A small contrastive audio-text model, trained from scratch: encoder arch transformer, encoder layers 8.
Rows from block 4 of the text encoder of a small contrastive audio-text model, named by matrix and row number. Rows with one number belong to one neuron. Each number is 500 + 50 x the weight over its row's rms, rounded and kept within 0 to 999. All counts start at 0. Numbers have three digits each.
Before each neuron's rows are labels from the 100 texts, of 14848, where the neuron reaches its highest value: "fires on" is the input token at the peak. Only what is clearly more common there than usual is listed. The data: synthesized solo parts of chorales (CocoChorales). In brackets: how many of the 100.
# fc1: MLP up (text_encoder.blocks.4.mlp.fc1.weight, 512x256), inputs 0-85
# fc2: MLP down (text_encoder.blocks.4.mlp.fc2.weight, 256x512, transposed), outputs 0-85

fires on: "d" (26); "a" (20); "a3" (11)
fc1.288:552428426476529509492546514427382519484561333493489424401451507418584503475498557502473480527442510533448527475505523437475558558567458418437503479427523504479492518485443461564431447541418527417427378493521495550487552436535551457506473403526437557550477471
fc2.288:475480532389538458435562676497437542537493471502530493523585533499538444436616503428498494640581469436478496502448537544493484574483421471481459402499435487580494460479523593525530511499533535505410497502501443476455566560519441481480494481496443408527524473

fires on: ":" (63); "<end>" (23); "b3" (8)
fc1.29:491528514483433504449487554522387563445567459539414528420463577489550535552494487583557463569479512509473456485507544484461571506530502489535411549411432544448444526521501455524490451568507507438410428472529520545534541498468477473605456451560457506541364504
fc2.29:577558551577475495551507448492420545551435505551577481617502437450474423498438576455433548441490533543521486495452477459478452546493501455623546578500553469464487514462531455375496544502537433462512550517412527564475468540446469627585502475468592481441515527

fires on: "a" (89)
fc1.475:591420521505512517557453486416523489473510491474484463573499542417504564553463583487549581516515562574480480496515477481486457482556456456393514498537459536531568553539404471537488427517553553570343515468464385586434511525519546544587532425480464570532353505
fc2.475:581398462588499524551494602408508499595439663479490486566498534510453450502415492422434551552588417508548448472546471492429494489529476507482529559472453444529516522483518481442562534481464478543499547476558464435442479470392500505516509569473527499450483443

fires on: "g" (62); "violin" (22)
fc1.225:563381438501483509456360513410524547483571471442434551540508508534509539546466483516565485464542503472564475584504496519520429512513600571523514601438433481468510496493658505524497418510421543441409542449535502486458506477524614602579555448451464484555521461
fc2.225:431517489509424509658532535457503391502361597521501586484391545572455516525482461463382534510529502489470558449474560507546538469524364570536458536449503518578461493458488474508472503508499505451561464534532553483531453473501465379597468603472472419452558519

fires on: "g" (93)
fc1.365:466473506513441449516467504460482584512576564466474530496432466508540541603444422524551595475513466509526398496469484542463450561497527486514403554422533459462479487559493505551473462604463413441385483522509510577449525532565555592458489449538392541543491540
fc2.365:483523481452519438544521448551548491533524454445511489460576416605491544526579462536494432507494464498428475628464497569605555513526530498469514375537427532508615461501476492579459525502469528476499511443497508462490467451479571491360504490515424484494505448

fires on: "3" (20); "f3" (16); "tuba" (16); "b3" (9)
fc1.333:507434456492540551360396548452517584448591519428377483431481589516563597482445499506481399530476507512540454553560444396489560493536586462456496535429551530394432497521586555506497509552400501509526530517541471451535520530521569529452521490522485565537514443
fc2.333:535545502507553516530550461602458547485569459509494459416500478379452496453494497571499474512478489516576500542539530436515553456503515498549617538527411416464561471516537467422488487418443520503475475512574459500529487439495488490550517479535565494441474416

fires on: "c4" (30); ":" (22)
fc1.434:557534461590448534453527491428518597426580482548442416446465535503497549508480499508517503578547530491517384490433628478437520510525465440484399531441515485513519539548540492482542467480461468497372401505598560528504512424433509545584449465487518492574478552
fc2.434:620433502473465454438456501537464448564469525479545506574498527429418508470466604470539562522511493586544500505527460461453468452560464537425529584558502457422504562444496418470519483495635527569501582476400448552489551559582421562546505468499506558507448467

fires on: "bassoon" (66); ":" (22); "d" (9)
fc1.334:517407553427433434489449515564456511442433514483482502537568485550564453646508557463457585574476546427524506521546513496444454505524526550403505546472523526518573597453511473458428496519584459508526498502552462522481486523459488601507443512545571552497425529
fc2.334:394520425442524561555575513491435450484452461566598505438428509539466506465472488600473457547510501490552508534531500510518397503449438514540463484498571459559382437512467546534509515499424554463605467548521622445559477579544432429444452550502434499538536438

fires on: "c4" (96)
fc1.238:504515403539484507542519533456516568430587513561458400481510596510551509561476451506528427553591500458513478466439563463447508456509526417548475558496439476643505528536571487449510472450458485550451423482578556487499533468441562462583519446494573470619497509
fc2.238:575424489562481499440506535519479403594467584449475500529471487499410497479482562429474560453458516634514541455543494561447529535620437465443504497526484461473465587411489421480484500543606522558546541485402351586490540515566483521534485500556514515426457516

fires on: ":" (58); "flute" (8)
fc1.302:492393461472456484473516501407496532421492547512470496459468532533583525495511489500525500589548523419464441447524564436538469497522472457457410533448500499534467506479461548515434459524495510497469495485592515504496562499458559496459492537531520578595416478
fc2.302:594496493452415488566443568552500406462546442485430514421506497500393525458452539505557530531579428589459512484443558467473573450529493468455490564588494560457609540569515428584561441498528540518434531487487500487431547558611588499562599420491468511484419450

fires on: ":" (31); "a" (13)
fc1.455:412514466518513515532509492380551445380484468462499448510561583525493482455521494463583475463523532467493479413628533445492441528583547528457495507404455476593488488528488502540531509495493557513453496419608482536552565535497550489463412511588480614570418468
fc2.455:498485468481474452468494501523543549483514441541543472503530473437481429509490530466517494533463475432493545520409515416511554502559595566534549572515596535475536478435486423599616555519447459489536556475486512473403465504474501571442521454504464534525509509

fires on: ":" (77); "a" (23)
fc1.224:548524525501508529527467488444549478432477500483493460576568544542546490531459499561484545618674533440509383486523430511554453455479544463474488466462435506516478532493497514460509556475495451519460445440618546502468521489473486474437427516553511507567382506
fc2.224:600585497521432558506511398536540474550491524611517445554565396481454430510451524490517516451503457573484589492553465537469506526471551486551488582543481524410486459513474436451545481541566502561615568511400462466472448529518489496497566462473606533492483579

fires on: "<end>" (22); "d" (17); "3" (14)
fc1.31:485513429537466514476511541539512545519578494510411393519545471425500477537456481458487530529469481601418507474474620530434592479602513422550479491547475511577526539442466406499547498561528519495492475437451456627449513446565558540479495460528534520505405565
fc2.31:477606599529545575522483525471547572407461564458524529425491625592547471562474434480508423548533589479554456515459438530468522424481501496499512475489553578541471441526526570437516639486430427618478486546458536495446478614461566552465454553500483466575513508

fires on: "a3" (24); "b3" (11); "a" (9); "e5" (9)
fc1.316:542578563417564433463505521514453475387548376469507470396441568443483478528532526588458485522480505555467496497487537442524517488517475504512487495520475516511606578525489472490418465598480577498470434436573439525465541480558514497570443498613497531498419468
fc2.316:441453475545487533551530514503499464521479527555523553492460501511484472535565452482432459426420528502515561540534446505572480558524447534620493524475514430549453511459470543432447514463455484466565464524472515482580478452474434449534501573458456464419557503

fires on: "c" (29); ":" (26); "f4" (8); "tuba" (7)
fc1.32:474442464453443473430480649415456497513442509492496492522471572538550488578478584490482428574491511428472492454585441482509426510565511520465455502422517538543504561506515504485471490554538488508548544448599484441522502497404483469410477523531448592548494453
fc2.32:529461445451547544572477550547469393523514510469486539431448503529338544391424482586490519557571465567510521526517562479480504411525495529500429558593521487545490489568541506509535540429486605478452504522551543450436421579608522443553570456486495508503492421

fires on: "g4" (66); "4" (15); "a4" (8)
fc1.75:572460543504443474487496449448498478460554455458412480406495525481503488593438480455488437458511518529489515513473514431496564430541500419463527550474535544442489572537532413506473408515470486523515467445502404550439530447506569519553504462552507537476440539
fc2.75:641471621509469434503490537463459480459450572521445544526411507551481507489539516502498488500332521570547543536528411420519457491574507532551573554534489539520537578469521491496414571493448548533475523542405469515510537490469516490555517528470522435417587440

fires on: "bassoon" (35); ":" (24); "c" (14); "d" (10)
fc1.432:547470451486459496366473667453526514511495548444422473474492550577582434560430476419458483592495495460564503555550564523531457524457491531474376488385498495572490617422525478494410514477509518466483532474530482432527495464427485506546481510532490537529450496
fc2.432:505523512574463602516491419511519531478511540439420527443413488562513562501442353554552509427421590482612513428583410524538497442435511521552477520404452512524392500485544618410383544543417453505530488518544521505548428529522546497575516544550533488537573517

fires on: "g4" (95)
fc1.14:568447479517460439478511563493412584500554400519545382401553495435603446530448427424523461526572456452515539517507522375529561530558497457544480534370484427537543507491494414492439429558454514513459468404535526501511519390498588491490530411563515580500440428
fc2.14:388474528463442546527477509473487538433534503497488478516508513420553558591472486500497554503494555509445426467503511524465578448529420430424522501435415409444537455454478439546597422563494352481534457411509502615500575492508529477463394461601500523499422589

fires on: "f" (57); "bassoon" (13); "d3" (8)
fc1.228:597442494421427503495459579485492577470489462587429485482499491479612510619482519446524475580525500400590501553430530520457509535556472470559408542413465488521575619486512473549490443487563453447494493475510498474484484552462487568623488495532433480529423521
fc2.228:505512434527448509596584469485432425539468538509484489512473448562506490485473415380397472441558464551471589432427564508519485537528523533559471505466526533514499595503505463501445430503506562436492415569529524469600490428444506413548524561522513423473516460

fires on: "3" (25); "clarinet" (10)
fc1.85:536522522550520547517537504556511545503590448455534462446488437457472531425500563468552572559511534536463415440514607547451561416571444354497431495522531494479519555436478521515520554499506432535526437481489487567451478430497585551515488501569501491523369508
fc2.85:504515493403530479383433499580476496535521487491535533466537526459473510553564557584541466447500525434532539529557476554462436441442440564494430478512455484493441560547525546458509471486586537504518579451474508484485514557605388457518520502564520495591547578

fires on: "c" (26); "g" (23); "e5" (17)
fc1.495:605487529395449542445446568467495571489525485496443468499466572541530498440484580509533535566522538506570433451551542421454567470426509514487466496464418530444523494477580501599515446534493536449471561386518400461476591539559546605477483410510457531500487473
fc2.495:563514510457457495469464527464446571387537422505415437476462523462547527538427529540553507541480501482576452486429567452494539527515530481520448533430455528398550563532576402534465396577463486485430439406587450543519535460507569589524503399601508557534451418

fires on: "a3" (86)
fc1.95:649528430507426462552499438469413458541546441560493491512531488459500425506452506463479399426520407444527479506468536464461530606537515498540442498538563504508560539543527493526513480542472449451463555450522512543385473469504631606517518424513439551509445446
fc2.95:485465475548480583527551401497610501486453504448497447507519464519548547550474493481484553407624535482497402455440524525527532571428512446406526493456509539455520495617450517529508450462474608518425517557553506502459445566463509486518480472490545533532466515

fires on: "c4" (44); "d" (35); "cello" (8)
fc1.456:534524495524498473519555552484501519495576464561398432453603611454516514545442409523563468532518512494465444556470561386517538481509472438489469546475448566515487489470538477512550406464534512523433483462552470531460547469550571480487471387507543521524495512
fc2.456:551489503469494513483482589417473551497560447504486457438481581541463507509441578523549473538529493460459396452455575420427546547580477511526435487380494502505475575512465431484516492547451476490398478454548432542515580496448557555545417431524478557570422465

fires on: "f4" (34)
fc1.276:632444460479537413449467499436546471486505395480463532547529522522554472446492560472508428579542537578436450527579500407575453411571539528509506573469478540480578542528485495544472509516508500533482470461509489493556505520454480539427548418469419561587464481
fc2.276:566507620555473484436423489506462500484555519439602483545464490428435478540500516506585502463460420537526425505494467527504444563552603538517556558503513473527532489521452539441518574538525513510399579500412388588428483527440504573522531460518466522454455475

fires on: "bassoon" (18); "d4" (12); "cello" (9)
fc1.309:539588485514504480529489479473468531474519406547477531496499532531533560487441508473493402535429590540460467460568475446479602419489454418526464495522479503528568584496527548448461409479491515466514516504544492549493492498497539587546507452450462527498470461
fc2.309:461493586493341444417484549539534477511525538490451482463544498513451547562505470556527556555524436487536468487541429570473503501489486503477586483513436590445544457456397461473525520442515531528502501499409484474619503495483462442480475507508522484420432480

fires on: "f4" (36); "<end>" (25); "a5" (9)
fc1.36:458440494486519416450457521430459565390443545459499522488442548575587613531474455482548519584549595521500469485564513487512460543501571494433456486434540521570484508458483528571439436566504514438399494413544436516517502547465458473480410459595397546519457467
fc2.36:446472482456497534544531540518585433465587417495602408504483412351448498531546541493556590437500454487512515486419538538548502549531536469526561577525489476514483442489441418589568440546427495485484482441514531505446553423526534481474567430582460442479556547

fires on: "#" (42); ":" (36)
fc1.207:566461469558435580428499540421500613518537517498443466457548460508537511470481506540534537611486479463541428463543551453467508465575472388460447532428484417512438567449497520435464497537447473524523453503646477527483539417482544496488448509579436570460466474
fc2.207:533500490425531458444407492602492470528549494455500529442492531458412553483541545570532552493532521545518522497545493553451479403504425523426421465583490501473491521520486556482516439483594528521434527470489477506499534587654438452552556478529452500532468486

fires on: "c4" (26); "c" (25); "viola" (9)
fc1.412:555539521533477428575422446407520552436470500537435466546431544583497482609485462466470467488539484498531393554444536464507518532473575440584494522518530535494551477556601512530565452517444429444438504506538520473400502495432573568528503515493424453508537515
fc2.412:445504488537505486582477448535432448563468589436534640512447483590464569533530446503502473288483556538461532466499452566562480524510482534565487431495466481502520473566464552560457470515536558425504494495522509503586405524477524421505545511488452437436582493

fires on: "#" (43); ":" (36)
fc1.45:493595501512407472514490499481430570400512472521499484411564534463550485495461482594515454503506479466494399502469568459434523466524468499427458558400479529455479482502479491492418510492535434448441485447554528550498478450458589523481401486581505587563398491
fc2.45:424485555490588430534515616512490513438531348499524497514480525358557511480541520500507510624507533520430478497442593459510492507539491422511490545547448497508510474545452516624524447488490516505395408480530496563489459519508483444478581412506459480500477500

fires on: "c4" (96)
fc1.459:525524436524522566475497469547495608431560430558455459426536499487534559511496521497537377539547515432471474500451623537463551484410477414549394481438527533530492563551548503423505420492476450511456431464579547524499508509503523560557551410546517478551548544
fc2.459:520444507488496542476451436491460453531455528490538501578458513447464523515517612471476525432449536580484513517535472459464535477608480469423560536512527474473469583475529393435444483547592476548584563465448469559491554538545525524565477499526523546457452533

fires on: "d" (55); "horn" (11); "bassoon" (7); "tuba" (7)
fc1.9:472479405476522527407513605386491478486463520474514455499528491531584486499504460428463467537485494474455531503530513524510466476584470485417439538383494449514381580397485471490456457559501516504562469499512525533527527487479506451398436541501502560504528541
fc2.9:459506431508532525558464534545500423499552567458459590437390549569390598389493426542516515517503557554524558486572550517491499466585461557520431519504482502575426507541508565547495508442484560477503439473568525446548448513586529423582522486536488421504539422

fires on: "f4" (32); "viola" (21)
fc1.106:486522503460539486489437543486588453364517468458428502505478561587504617478532465569586513483498512526421461470564491498462439513541582557378430505474490549516502481577525502590531524555498478519464496477596501567509602566524473470428486495544483632639506491
fc2.106:429477501529518481523526515559567520505553420513583455526498417417510443416532531423578529501491525518443551520435527494507535518571545416457544473583591527531544409480406473604587542472471465512484481484431567544489466499537560505428552412468449479480494516

fires on: "g4" (46); "<end>" (30); "d" (11)
fc1.147:468444465468541528450546599485446474462565409497509414388488513446570427552423532503527527540528450452493501430523567448439456521516453466460443546404522456516442534453474493511463506494463499510485455460555465528516567420522489472570507481644528560546402552
fc2.147:424521526416473496491447563582428544575510538466485568533478422520538580458499457541515486524431542497486480537545515582506439473505602529533489408539463569545453490474542535594473531493503504466514505559536516461554451519544471471446517483512536469522572543

fires on: "f" (51); "clarinet" (11)
fc1.217:482470533467530508468433508502490538371522468514526431436436542502482567507464562585582510509568504482483465427543568504530426522505519498473535540428490470564485516549526477497570442492555495513534456405609458531489573456505544469534447516636546486503444519
fc2.217:409496393464541509562464536506554571449511488566536533528525500455474451433425433511559423516420538525518560580519463479542523478505562535594583514568562482569451449510507502523567541460439512467595523547472513471537448511527480504400505505447504494505538458

fires on: ":" (91)
fc1.392:480576582475569542455504466500577479341477513412535449493478552475551552468498543544541499530529556452432468467563480474520478563544487529438476535420440459504508493611455537498524511532525500564446442492611549546513473509451478444491461500555557603633468498
fc2.392:494529543566449495504474498479576518495475519551577507565507473434467379419466483431504523500532471549461512520487495514502540493518574421498585538577598604551502422475469487502550580458516498473517555503359561520441464542483525585478502477479514529440489515

fires on: "<end>" (39); "5" (8)
fc1.424:491431429498478484571567545538452485459616398532449386443464474414558537583476491464534549549523405602420434478478547517565472476534575490566461565529499455443492523507600452605525396558583481455500473420567484537451562424526508517444505463583460553513420575
fc2.424:537489506437493506478501555426406519437545429485439470458509588527522516539459527504524525564514483491491411510449544459481483483518541506493442495454454521456515507511519406549503443570481446473473486390597495524489583492517602531499482472546472560571473477

fires on: "f3" (29); "clarinet" (12); "3" (9)
fc1.368:465382407553430489430521474429470470522545500521457425480500483389469459495508449486503544502503419477537511541466552594473509525556518438563462504484440471530471546455504354528526529490547529400539554434455499524489598415514506529582496449514502485505444534
fc2.368:516523587558589488533464473439544486418488454514544582441455563435586419574533478547487382464523467550516503524464461511591495510491475483477549513547553544523489553596446482474421554450412468577443561494415566524424496550479531504507516571484437460515510509

fires on: "viola" (36); "d" (14)
fc1.142:504477515530451528463468579438448546438497586498510453455496578578497508556454447496497485530567494497490394525554497517487458537557506458451483482419461489548519495481529462498531502540469492424484484413530525448561646462428567505477410529599491533479474470
fc2.142:503448441427510526499536525537521517470540457523452425533487398373540514534476505558519576510396549529581591509557466468481513480521522469563530603488388414405454482488523492524520414531400476519486512480529447537529546481567446453496590413521553504512542538

fires on: ":" (63); "d5" (17)
fc1.461:519486493561425568438533503418473545506488560518450442501576539566527539498465507477485531573521467442537388495505566460433464481521500437464458505428500440521462563438614505476458523496451415555500472526605478529466516418439564568538437524534477535477457510
fc2.461:544461449394539490428475502592471454536520470487476526440528485480472566516535568556550533508525538538572553535539481529436487434506448535413393482526467493459478553490518511469487421523599556530470560494484451488545545632662405452533542467513427526551456475

fires on: "c4" (40); "d" (19); "trombone" (15); "d5" (14)
fc1.321:563552559558466498562591582446476534472474464585458455426478510532605437488409484425381497673502467486418519429403488445503529480476482424550473521395525469458516464474478498489477543563412406504481374539542517530432531454451495441465472521469497534519531573
fc2.321:512500518473483490567518580464502425555418587497576498583504504599426453435538511450423561527557487483516558466554542522543425567508447507605431552448492495598454466453541601505530549520538568431527498530500469414458450501474448475582529538519547429416547499

fires on: "f3" (48); "3" (17)
fc1.350:536471480575424550430493538453536527479597502505388450518509524490517489509421484410484537557532549544566505493568543514453539451512545380533449528441484489578446582413517419487438516515493536493469522467459437474500539483556553564624487462564531513517428564
fc2.350:521515547526480608517481463512515563509552486453549498375442529519543482535523426476486471452496513458583476479466521566535587485475479449545457475433504466515469516442531526460404521543399445483463478471485533531437536472518536516609467562573485465494514513

fires on: "d" (43); "trombone" (34); "e5" (17)
fc1.462:544530473453409455494488507482457519448521521494492447457493564492542560521425433491443516500518451457520462415442566448388528568530460421416444516446436545472535436522555442546415424561516534494473440497567439523449507559495535535454500418633515562515457472
fc2.462:536475438425467469481483549479500539450542377456452463492428520483519532523390490513563521569533508489560472483451549472505538505532548490554422539442482471453542579521566429547505417582453498432432460452587470580504520474530501538515513412558476576592423454

fires on: "f" (82)
fc1.281:527479491526579501517459433521522484437582430487479366486580477411496553519516500509643523451534563453490468520549530445489462466563540470388512537486473497450530504541547475506547438474536526550471471358494384526432495522548653532433564437537529481491384486
fc2.281:470545497507433431625527594481538456552455560485516499524475488504499427459447461473459579548535450502453596474454523473562518494554456527553518637523508508538499376432507569550573549538489487461493488518413592488471443467503491471514558481427569491494560553

fires on: "<end>" (24); "f3" (23)
fc1.166:489470515540446525415442549511454525465587535502370466445482547459438562462478439518522544612476595489527451523567556593395567457561514457478464484497465521589445548419517458489463526467555540404490514431467495573541542430521551556531439463606592506532395499
fc2.166:573523564490504470541450485540416602425451455488535534408413547564540485508518469515541524479444632457635470513452446458523476487495491529536441512457554502479472519426547575475374526586433407473438463489508538505509445553530509562584452521543472484498536453

fires on: "c4" (60); "cello" (16)
fc1.21:567502455543496497496456469488526509434546489478435450555511551533475523536435547517505490529582540515481426418452494427480485525472521437543427504479538500583582513541568518461562510522481474510388519475522524480471474530475517562540523431468485541538427503
fc2.21:439453490586565561419487471454503512510535573442513532497439555463597601483559517527503535442431599553512475427549537546451544489488407407405476483463419406433425579499495532493368371515520508575486489502508443583584605498527553479583469512528504515515486533

fires on: ":" (71); "a" (29)
fc1.55:507450531509539487468513513374482519434435430495501484486548534502592463536498496518454549550611515530523365476577530413514470455583448407433485504456499438589503558472480478526481448445448461490444454457537487519522577520445515478436401490522413484469410436
fc2.55:595582469496427548484541488575444558542489500616540381568620426505449439489478552455467485507484440457521516503480526494483473585486571472610461531521523474473502475380538428464532424562559477470601487504516434426460435397453490577462525484521598533455478502

fires on: "g" (51); "<end>" (26)
fc1.215:448415451479443402542534566470529592493464529483546527486387605426462494584376366486478588543582461519525466501431498524549503487451501487510451518516554472508410477493433493490463444565519467399476501542525490477506538498500493459491522517531484511485433539
fc2.215:548558480624559495407546345533527558519528458425499486491556474475463553473608514502581427376402553465509473513527431444434459506522545522409602435528418467402540461516506550518488505428455459549492550466490458554509488462461588606457521483444479502509556468

fires on: "f" (33); "<end>" (32)
fc1.474:436484542407565465510403474466538536363519480423450421447518537457582556583497468521562493557552478416452461584465513410541496464539567537420535603439462490446552460557619448505553460574503514469436481443591477475471503472533562489565530470493502584532452489
fc2.474:463490557537475412602528468484502440497518521508515550488378509484513501419509456493486580507478508598489522455514494459538540519480449498450571511556530516501499407482378580522453473470477517492429431560455524557565462516535554434576551491400526455490540444

fires on: "g" (75)
fc1.330:472443458471480460478494509476519657562577475518493452456388470395604508569363433535526598510531428520524474485434542496461546570503491455548468579419457439463446492511468530525483441600496489464417494513545541444474572483559477511455526431557475547613502513
fc2.330:507584529522529474438577417585483529536524444519508448479634394492542495519667515549482416416354491456494512614536439517521475506455514527493605373545402504465554406441499516475434518483485481540586501439445455476558491400498485515411536530496530477478593454

fires on: "#" (47)
fc1.107:464518461536443574484507494418429592462552473512415483462453506544528554523430474475550518513523517509523445473491550446469474494560495392454446540426484496531469519497512509478455456474482408519488397437637444583531524353468616486582432482525503542497489575
fc2.107:479465479352493456394438505575439563489555404439470490417470545444513603511519520535563529518479549497541472490512509516441472481471480570417428505488449486395480509483535510544560393574554512515416510471547459492502552555613398493528510397546503570597507495

fires on: "g4" (27); "d" (13)
fc1.338:502479460526508483499481596578513577475627478456447371432509482441524453510454462565540511575583417434533529511428623511488491550488630527541453517502491407554441505479532486478505493498440472416417459431535528491510581427512561525520489512589554528528455507
fc2.338:443497472511474605464525502517501528513515530512578492532532448407523488453482533470432532462520403444553517491472501592482519538362485479498581467545542526536446397439553491444479508486524555514600551569495521399480500480532478542532572570501571434471593531

fires on: "d" (7)
fc1.119:462516434554435554528493489428572464534593540491455447538592459487517515552468411484505529448539538569449517429487568539452542472623471397446501480508436506583522579507417474487513449497549482515423407500493481626459559469589570460567485456541469556542429549
fc2.119:531517556425619527517466527502617484433466529491531525409514552504553492546505538561514461577570474524523508574489474521457516402459450503405496530585535497493503459580532541488511535475460483663463514521447507478367512596591518479473534561498459465554505517

fires on: "f" (100)
fc1.168:478422487438457484469575558455505470527488459530562411517544522397516495607489518429471460585558456442491533559416505448526426469564495458432549637421475540523505529509496442528528454468535535464516508438534481413536488462436553475493500465509542510495424578
fc2.168:338555482523529466612557537497534495500492497473501523474485526528521546539474396474482468495503536635365563471373523576492531469557488509447487422563516543554514384544445466573568529543418462546485441486398545582495469550525588437410502449410480477502531571

fires on: "a" (63); "e4" (23)
fc1.223:480550504452520584521454504524553438405503513444494367446500518448444514510445539509481445517563449516357460449554564536454450451453558528431486470528541500612495511618497492498579517513516504545473491481616543563427564486503517507525495554595591536558476554
fc2.223:431535493526493583578523571546532433534532592478519531525520421443430511458464515438536495492497480527459521475463561530418566511580542557448554546537554539498515470541499425523557585493570424583556492535470509512439446473516561538492521524564522511471513545

fires on: "viola" (38); "d5" (13); "d" (12)
fc1.26:550473473563414559469517468409476519487592503530333394478597513516510540548453483548499522537442464461550415500545552420497433562522481435439467535460476479494504530548525481412503450507457506549490420487620429493519517430449614551515466478500568546510496448
fc2.26:548473502498506459361410472540490505550548560496475523467507533473434561471538536560558564480491528521549440507646490515434465444496456570349514515542450477463500420485493541486536436497544510597446511443509480503523531537593436483517492471502494579547490415

fires on: "f" (54); "f3" (15)
fc1.398:523439481495473488383518569458439523463549478537494402475535528459521488522422536487488424575537523415568439506542493420511455565484442449512472524400495448568440603511478491456480471526516513474482427494579440500530547486506489559552458468603508561605359493
fc2.398:514588461551459582583513511465598439440507460511518490419463492516445497542386474500531386410522440507507482492452509457513527435513577474523483522472525500492502516580521400502470492525378501541569489454543522505468512479466680489498542540499446557459463487

fires on: "a" (23)
fc1.492:543494545479517555496489464449459472460523496466480365525562440543485505460503533459476532541521478479523418487576536434569465482545612389453504506426513493458573501421572469547522511503539516518487515464656432489467516485483557547518445472571588629481412453
fc2.492:431581437438513472462522554590496562533517489534467507532592541433505460555546514474532483533455486433537551503408539474470513462524536559614458511513553516507490567487508498452629433543547460473537519567506438486510438523509448542480545488498469495542495584

fires on: "f4" (51); "tuba" (12); "c" (8)
fc1.0:570381509517526454420445623406433487488532459476493503501548581554581517496502562471507454579511455496485457551529533400589440522593471470419445525466528500482556605464455479536496464543554562521419497468484453443542512536468502477502486441477411573486374428
fc2.0:492556539444506540548537580478464572518573485545510426507513429418516445500475519526452473546451451524470518489406592473477537520523519497508527525550536516537487492552524484486553560522422504527482468540522526496392447434493549538442530443503542501518559473

fires on: "f3" (30); "g4" (25); "f" (13); "c5" (9)
fc1.381:479449489474406465484431564532457510425559449533453405457517505386544502562517498492475458522537462424509536528490534441498571493514442422507447609478471485502476589557472410499505410557538498434576486363495450506457486459538518465604519463614517547469395573
fc2.381:453586512503556559621450553492515410471504519467518576491415495564548541548507512482553440439485598604408567445508543562464522541519478508523416434471469494587475506572463462515466515591424481561476457453452537679519552540561544435549451504486519454538514588

fires on: "f4" (55)
fc1.62:619437528505495415433504586461467488529479469523432523550536524562554478442491554453523463607499508536461529593534468378509469488592503515472502513469516476542454647503491519485424503501478536514494549509502478474526423530492502466419484462469428529522425423
fc2.62:474479511439465514511450535557451497519542527443532506481428482498386532482435503537512527502557449523495509503463527509467523536545552512524533569541590578546519501562499511455593577516458566465442556545506560439446416590559461502533556423514480553491476412

fires on: "bassoon" (22); "f" (19)
fc1.433:489411445490435556498507529427550432486501499517464522527528497555520539517475565538556563553535528462587523515654470501465500519458510445398451531420484577535498534538474517501464492510492519511548525479517486450444538474486512452502430488528545569459397535
fc2.433:392452418407516515569469539558528450474505422509504475412463520504415527516458456563521457517521515518469565512497481518496530408526527549475470429564501535516500449565479498622644541480395517462513491440552613498461449539620492411418515469512438508573517476

fires on: "viola" (36); ":" (30)
fc1.239:483514509508479532506504539416476578418466532425498491540512517599489550529505472479495575564566525479481379515497480505453469491555599442508478462467537510541527513450524516513594522520518425553499511467584533454485557515402504529426393501551427548476477511
fc2.239:452495484440501526469621492565515460566526411585510410517585390405561497571585530517435482504380490509553615523535458505562491466521486452597509500496422439461481492422461506517535451514471500515555484548463424507542537505547391415439560427497476482472511571